From a checkpoint of a small image classifier.
Model: 24-pixel images, arch efficientnet, depths [3, 6, 3], widths [40, 80, 160].
Rows from block 2 of a small image classifier, named by matrix and row number. Rows with one number belong to one channel. Each number is 128 + 24 x the weight over its row's rms, rounded and kept within 0 to 255. All counts start at 0.
Before each channel's rows are labels from the 100 images, of 14848, where the channel reaches its highest value: "top examples" is what is common among them. Only what is clearly more common there than usual is listed. The data: photos of plants and fungi (iNaturalist). In brackets: how many of the 100.
# convs0: expand pointwise conv (model.blocks.2.convs.0.weight, 160x40x1x1), inputs 0-39
# convs1: depthwise 3x3 conv (model.blocks.2.convs.1.weight, 160x1x3x3), a 3x3 kernel
# convs2: project pointwise conv (model.blocks.2.convs.2.weight, 40x160x1x1, transposed), outputs 0-39

top examples: order Lamiales (38)
convs0.25 [126 125 129  80 143  99 121 100 113  97 161 133 123 163 148 151  88 110 113 149 148  98 144 110 143 193  98 125 123 153 108 123 130 146 113 126  93 105 121 161]
convs1.25 [124 160 156  91 107 127 116  98 105]
convs2.25 [121 127 130  99 136 113 137 176 102 139 117 146 149 180  86 135 133 111 143 118 104 131 139 131 157  86 132 162 105 142 161 116 126 163 161 142 127 171 119 171]

top examples: order Lamiales (26)
convs0.120 [138  92 143 140 132 168 131  98 131  85 154 154 132 148  94  94 107 117 104 143 152 138 134 117 168 150 134 117 116 146 119 103 146 135 126  71  95 103 120 172]
convs1.120 [123  82 118 105 170 106 131 126 141]
convs2.120 [148 113 158 122 119  83 132  89 107 105 110 152 150 133 175 124 110 157 125 147 125  98 145 145 168 143 156 130  85 122 136 143 149 136  97 143 120  90  92 159]

top examples: order Asterales (30); family: Asteraceae (30)
convs0.42 [ 91 106 143 139 129 134 116 110 178 120 162 142 133 140 165 137 133 139 112 120 129 146 123 106 109  91 147 115 134 104 134 115 130 131 170  56 150 170 151 156]
convs1.42 [116 139 134  95 158 143 104  89 105]
convs2.42 [155 164 131 124 148 115 102 122 146 161  82 100 137  79 116 149 116 114 133 135  84 158 134 146 159 102  98 117 100  88 145 126 137 119 145 138 149 158 145  93]

top examples: order Lamiales (25)
convs0.108 [119 143 143 108 131 140 121 116 138 126 110 134 148 169 130 112 155 109  98 143 108  99 137 119 126 147  84  97  99  84 149 164 196 100 154 139  96 111 134 133]
convs1.108 [100 137 101 163 141  90 113 111 114]
convs2.108 [135 126 164 130 120 107 159 126 109  87 150 169 103 107 145 145 105 138 108 174 159  96 118 148 135 145 167 113 139 138 138 128 154 146 140 135 151  81 133 177]

top examples: order Asterales (29); family: Asteraceae (29)
convs0.61 [ 99 151 144  93 100 207 133 122 118 133 156 116 101 121 119 139 161 113 147 108 123 141 137 131 131  82 139 132 171 109 121 131 129 106 128 127 144 171 136 168]
convs1.61 [ 97  85 133 130  81 134 129 132 135]
convs2.61 [132 154 114 139 108 156 135 150 148  94 136 140 146 137 148 117  95 118 133 149 128 119 110 119 129 137 145  74 148 113 139 155 136 160  69 175 109 145  71 142]

top examples: order Asterales (27); family: Asteraceae (27)
convs0.85 [116 102 131  87 149 145 147 145 130 122 154 107 117  85 101 141 135 127 152 119 106 133  83 115  96 118 103 105 117  67 150 117 124  88 136 163 129 146 158 102]
convs1.85 [ 93 112 136  79 161 136 118 122 127]
convs2.85 [120 164 167 112 102 107 116 121 168 107 147 136 138  78 134 171 106  93 122 147 110 103  97 185 121 116 128 117 162 109 139 108 138 141 142 155 153 122 135 125]

top examples: order Asterales (32); family: Asteraceae (31)
convs0.15 [122 107 118 104 126 181 129 123 132 160 155 120 108  69 101 126 113 104 141 117 163 130  82 127  82  97 151 127 119 144 163 127 116  94 142 143 131 154 125 149]
convs1.15 [125 140  92 122 159  93 136  97 106]
convs2.15 [126 180 166 111  89 109  82  86 164 152 132 100 137 112 129 158 105 108  99 115 138 130  91 167 102 122 123 119 140 107 128  98 138 142 133 116 151 129 119 103]