Rows from block 5, named by matrix and row number. Each number is 128 + 32 x the weight over its row's rms, rounded and kept within 0 to 255. All counts start at 0. Numbers have three digits each. After the name is the row's rms in percent of the matrix's.
# convs2: project pointwise conv (model.blocks.5.convs.2.weight, 80x320x1x1), inputs 276-319
convs2.0 095:108135112094099175096103073093109135114130078119110171216139127131134107119116114125109172108088113095087094149165177129123180095099
convs2.1 098:146103087175113147144080116083137138158093157092163151117168166143150168081128153143134150202092084198126098125095140148228157085154
convs2.2 099:123141101140144102177155160171090169085122126207119085149124113121147029209100115197121042128120171050115144139167102142046135144169
convs2.3 097:120104194118116183093135086062094115107110118194105132148145092091136161092126144145148137099130165141161197146106136113162160122102
convs2.4 101:182084136173061127141035154114161140099078158177092162151072154169157145139131109172091098159170185084097137144125062139118154154145
convs2.5 100:126186158122177107126141149151066176023186139154088104119112160114172098185123101139172142079117160137154130129108113157119109103109
convs2.6 097:104137113180132133139131102121121130122115185184098094107149135126153067156079106111129136164203114028144108118093105133082190140128
convs2.7 099:121139140078148143080139141138129062106152149099171138148121112086161102144146110099139113099159157133118148165153101112106148087110
convs2.8 101:121117123160117113150104057100155089100123160119147094136120118078122076023165135125132151152164120125145136118188132137130127164132
convs2.9 099:125115115190150102112125145138187158179114110078158140121143128128145093086113131162127058147114106129146084083067121126103183127100
convs2.10 101:153141149082156121177137150091111139149172109108072043112171136061168143121146114141157101122137119126177184199158190076201123088115
convs2.11 101:121176105127150135133138154118168079123121085051151142142123122096118158122142176137134069110117079122098158118162077111107159126086
convs2.12 099:110132104127133119126169123116130121095083127105073103138094121091140084171109062121161158127119117074213140121123101158050158146182
convs2.13 101:153034140108057156073078100155180139068164130070089175142090152104145110115131105087108136083104108137174128123092144134115154116171
convs2.14 099:133139099149127116118145154219128138099134114127152207102153159147153143167161159141075085101158182194115155090075107080140037096128
convs2.15 099:104141102108147134069099123130134081128174092149199195137147106106099164151101172095105070098075153145107099082125152157132086102189
convs2.16 100:144127072146126094090136166083096168107109178170160126072101122115153123085142135158136048117106116148092147138126072164151065132174
convs2.17 098:108124081167132071168176046092074156129077156183105103170138098133108131078137139136128118166142131088127151086149087161098097112096
convs2.18 099:130132154150128153101192144168116142190165136165179086109115118180090105136118099094188164129147164126115145140115074132136137172111
convs2.19 100:134118094141143113108164132099095119155140132123164135160161105194107184114133130165131131172091151150120132096115162127099111099120
convs2.20 100:082083106104078124088141098124065084149100237146197172075145122114085100089145152113193142068099119107140056094191096125166127145179
convs2.21 098:145159163096108084130086110182155098103128122125098105073057119127084071146133120104142102035139174113101107140114111087090124193151
convs2.22 100:174147154099154134131101185161094149119080127177159123107128114147120080205200114177160113153103161113161164150147176104107168080128
convs2.23 101:126154177078134178127153132121127138126087157172058128131069143077169096146129158083113137104085158106116115162154111205155076136198
convs2.24 098:134177118131166134082131149115194124126139135075186222100140150123097059156112183110146097015146128115103110148143162131183143151135
convs2.25 099:098123129157128158223125110124103115152167151136115120134125113172109180130144110139161105191100120186125163121076126095121134130124
convs2.26 100:127128177127081157126165145093143121114123191162151099114133135115152111104120128116162063103074132117084042047111118143111140101125
convs2.27 098:114125101133126116123124128124070157058133179185109123132104117174109181111098097185196046100151114077194209102093103127146061137151
convs2.28 101:115139102123169126176076124127181151158149092022138156167116175197098122136101140098102113118061068167081079122117179103154100114107
convs2.29 098:130135153124134169090119174114161200111118196068166125091140117149082074104131109078164115100109079086146078117091150095133119152126
convs2.30 099:140106116156052127149098148176143093138198152097114153138104103068189131116174122146099124040154145111173136144136079111121101156087
convs2.31 101:102181135111107083126207151155111125123173174175122165101118159102177120148156144115118147020124158143114127129161132177108087182134
convs2.32 103:123109157081163134110143069117128114094188073135119116133144169130161142125110082123087109179128129106140092069133107097082120112155
convs2.33 097:139162135120135093139123164116079158175129145134063177150070129138155194125132135103112113084154162170076164151140149147145061180116
convs2.34 100:121152112114179081140179143160070113139160116152162118175146161172132109140152137137167116104102145129101101094124150106117117127134
convs2.35 103:129116112122165075109157148091068157123082140149115097081154152125122115093153090142216111110126153176159131103102168132133051104132
convs2.36 104:116145163098120099090118172166122105115170114144155137176135115104098113225089134159113144116081190186076112161113171112084113103094
convs2.37 103:103115136148115122138141120148100095129061179173227063128173091112072093104148157144149088168139112014211156097171157109135182109191
convs2.38 099:169177140080140111149179166142186133101111103072115149112096122100160128127135121108137128087129116111101154211187117124061097136149
convs2.39 100:148132114157116120105099138117173117097105191122110187177061152108101069123133087077126155119109104151109076080111185195078087101224
convs2.40 098:118147141102141139077113114147143140125070186154085105163129132032123056138075153124145105089072102111091081082095142107114110063111
convs2.41 099:131176111123083119139160131108161162213098208116101116141098149058095041112052152085082115069148137060102089092138132131108109183132
convs2.42 104:125132120115097068086166123162158121149143134104084163092140113098166163172162156113079142167121095142146169155123138096032091138166
convs2.43 100:174145153062071164128156156154198109154146083049096108127084143100147097130175150136098142114074081129092084204167111132137168116139
convs2.44 106:168134125092178117105134165140116180132109116143156146125134134074097084114085089112129107087115148120138092168099143056150102116083
convs2.45 099:080099080132152137137131126131128132057065107099120123161162186151106146169128175168117141120102085120156156136130138127130206133161
convs2.46 100:155086078131186096132101141144093192058071128128130049160136156088125203094140149162154144202185141156154160137098115101168129131102
convs2.47 102:088134093097147123117149095142166168135115105114101116082100112151116084139033079127076135166132123090167097206076125073041122140116
convs2.48 101:103166163077128128102120155096132061180129155090118117113176147132086165127040170100127103118071079116134157113081144149141139197118
convs2.49 099:106122146131077160147116103120140140187091202166067092177102071149115065100106082084097115178086177052103092051100121164145195108157
convs2.50 098:091185150094165129116178097165128102097109120104068071078151136114148096118149151112184134124107138081166151093072099130085091128127
convs2.51 101:106106123126130114082127130084078198124032133192163080105187115139149185079088086165201096135140192146121177108135160100139123070114
convs2.52 101:151108145147097174154176130099197087157082172056148143104141111103157076121112150146105132137115129138132047125148107108127135081151
convs2.53 103:147136137153151133198133122181084156148143147214089054170107091143176033153124142100142152154124148094126100116165132094100115118165
convs2.54 100:132129120062087129118136109128094076148156072072114156109182110153149057154199102120136177088109061133157165150160141159132112139197
convs2.55 099:120142120111116159077098094164165116082168165145143231120118172102191130171135148112116150106093155175107086142120159145118120178099
convs2.56 101:129121093146089067138124133109112165077174203180083139092078161153122075115091101129109192135161167135146124094104088137076110181151
convs2.57 103:090045159138021168086163138118121146137059163126110098116140130118054102118134135095158186124124158097181149176136098127169130115084
convs2.58 102:149133142129120167118128172086107135149145134179066103178107131150160193125136197137073146127133161082087188201140110164112101133095
convs2.59 100:152092145148106075140128128117093078110148079131145118143177111126121156122156164156115147106117105155123153159150110097100091133157
convs2.60 102:088078108102115115134135128129113149098134038128105133187170075149072114110133127112094169165114133094195175168126101091125137120119
convs2.61 100:159164091204167094137101115080108128079123104163105125130097150171141118107131111119099148137161189131098181140155107127126064110129
convs2.62 098:134091106125070104174176164149129197184183134121000083139123120103162121122114060102075137160163088086112183124150082145112140134105
convs2.63 102:090121154108109151124187143175164124112017132087158079062138107144091113163140092084170123138084055073180124059071170100145165116179
convs2.64 102:178153117111135114102134125085188057119142096081136217154109111175140156109131174147153155108119101203113118166121037177139099139128
convs2.65 101:136143092126161092172063087102124144093162142128059111136088171174148173105091116180112109160145122142113122125097095144121137113117
convs2.66 098:135099146121106149122190186192095155181125117121171080110159097145125188141189191120138090117109168121145155111134167142147130168145
convs2.67 101:135114128078114128068189164092149143064112081066117068127186146071128161137110102145171113106092096050147113156151077124129117143114
convs2.68 100:150174121118184023104163128130118149115106106143101073045137137092113108104132151184155114093126134107182174166133132119061096135165
convs2.69 100:065167126160177122106174096101062116164101148183156071186158117159094108138126131190160092085158113060145147113139114153180164176087
convs2.70 102:149186091112136094156087155163093112066181174140056105119108140219175157169189117170105149123149143175129128124090110146058105185123
convs2.71 098:154179135154153125140075152125121104187128155152185074104049144136139065112118090094170111124129116116082094105151112133153114147155
convs2.72 100:154146103123149153193162114137125180083136094146094087050139210184163156118091097090115154125144122118174135119093149161128153102122
convs2.73 103:128114082135068132098100158074165094166106191138129122131134091116063085151107202118137135157177113162170137123123091122131151199142
convs2.74 097:152118067141105139101118138113161116122124165077108145140132139084090115072104173096154097077121095102159103075141128129111101117098
convs2.75 097:142120166116157141145129143155137096129117084044173129126124144108156104150113146142177168144120046136135106196182077154108176122136
convs2.76 100:149164119123098081124110087144135099110105174156120090099126081123107074100115113140147133074101161117149059108156109106083073143136
convs2.77 098:154131101126143102123121089158135110174090106181200123093161120106090030087088112173161020071117113093115125091107128137125180137144
convs2.78 101:114081174119112113132148134124131167121099208105030106106073124128128113138137067098146164151146136103204115125117118153105159171165
convs2.79 097:121120103159153138106095137098099114140158130109240166123156060180082040107124211122163130121154130155116143122106141139138112177131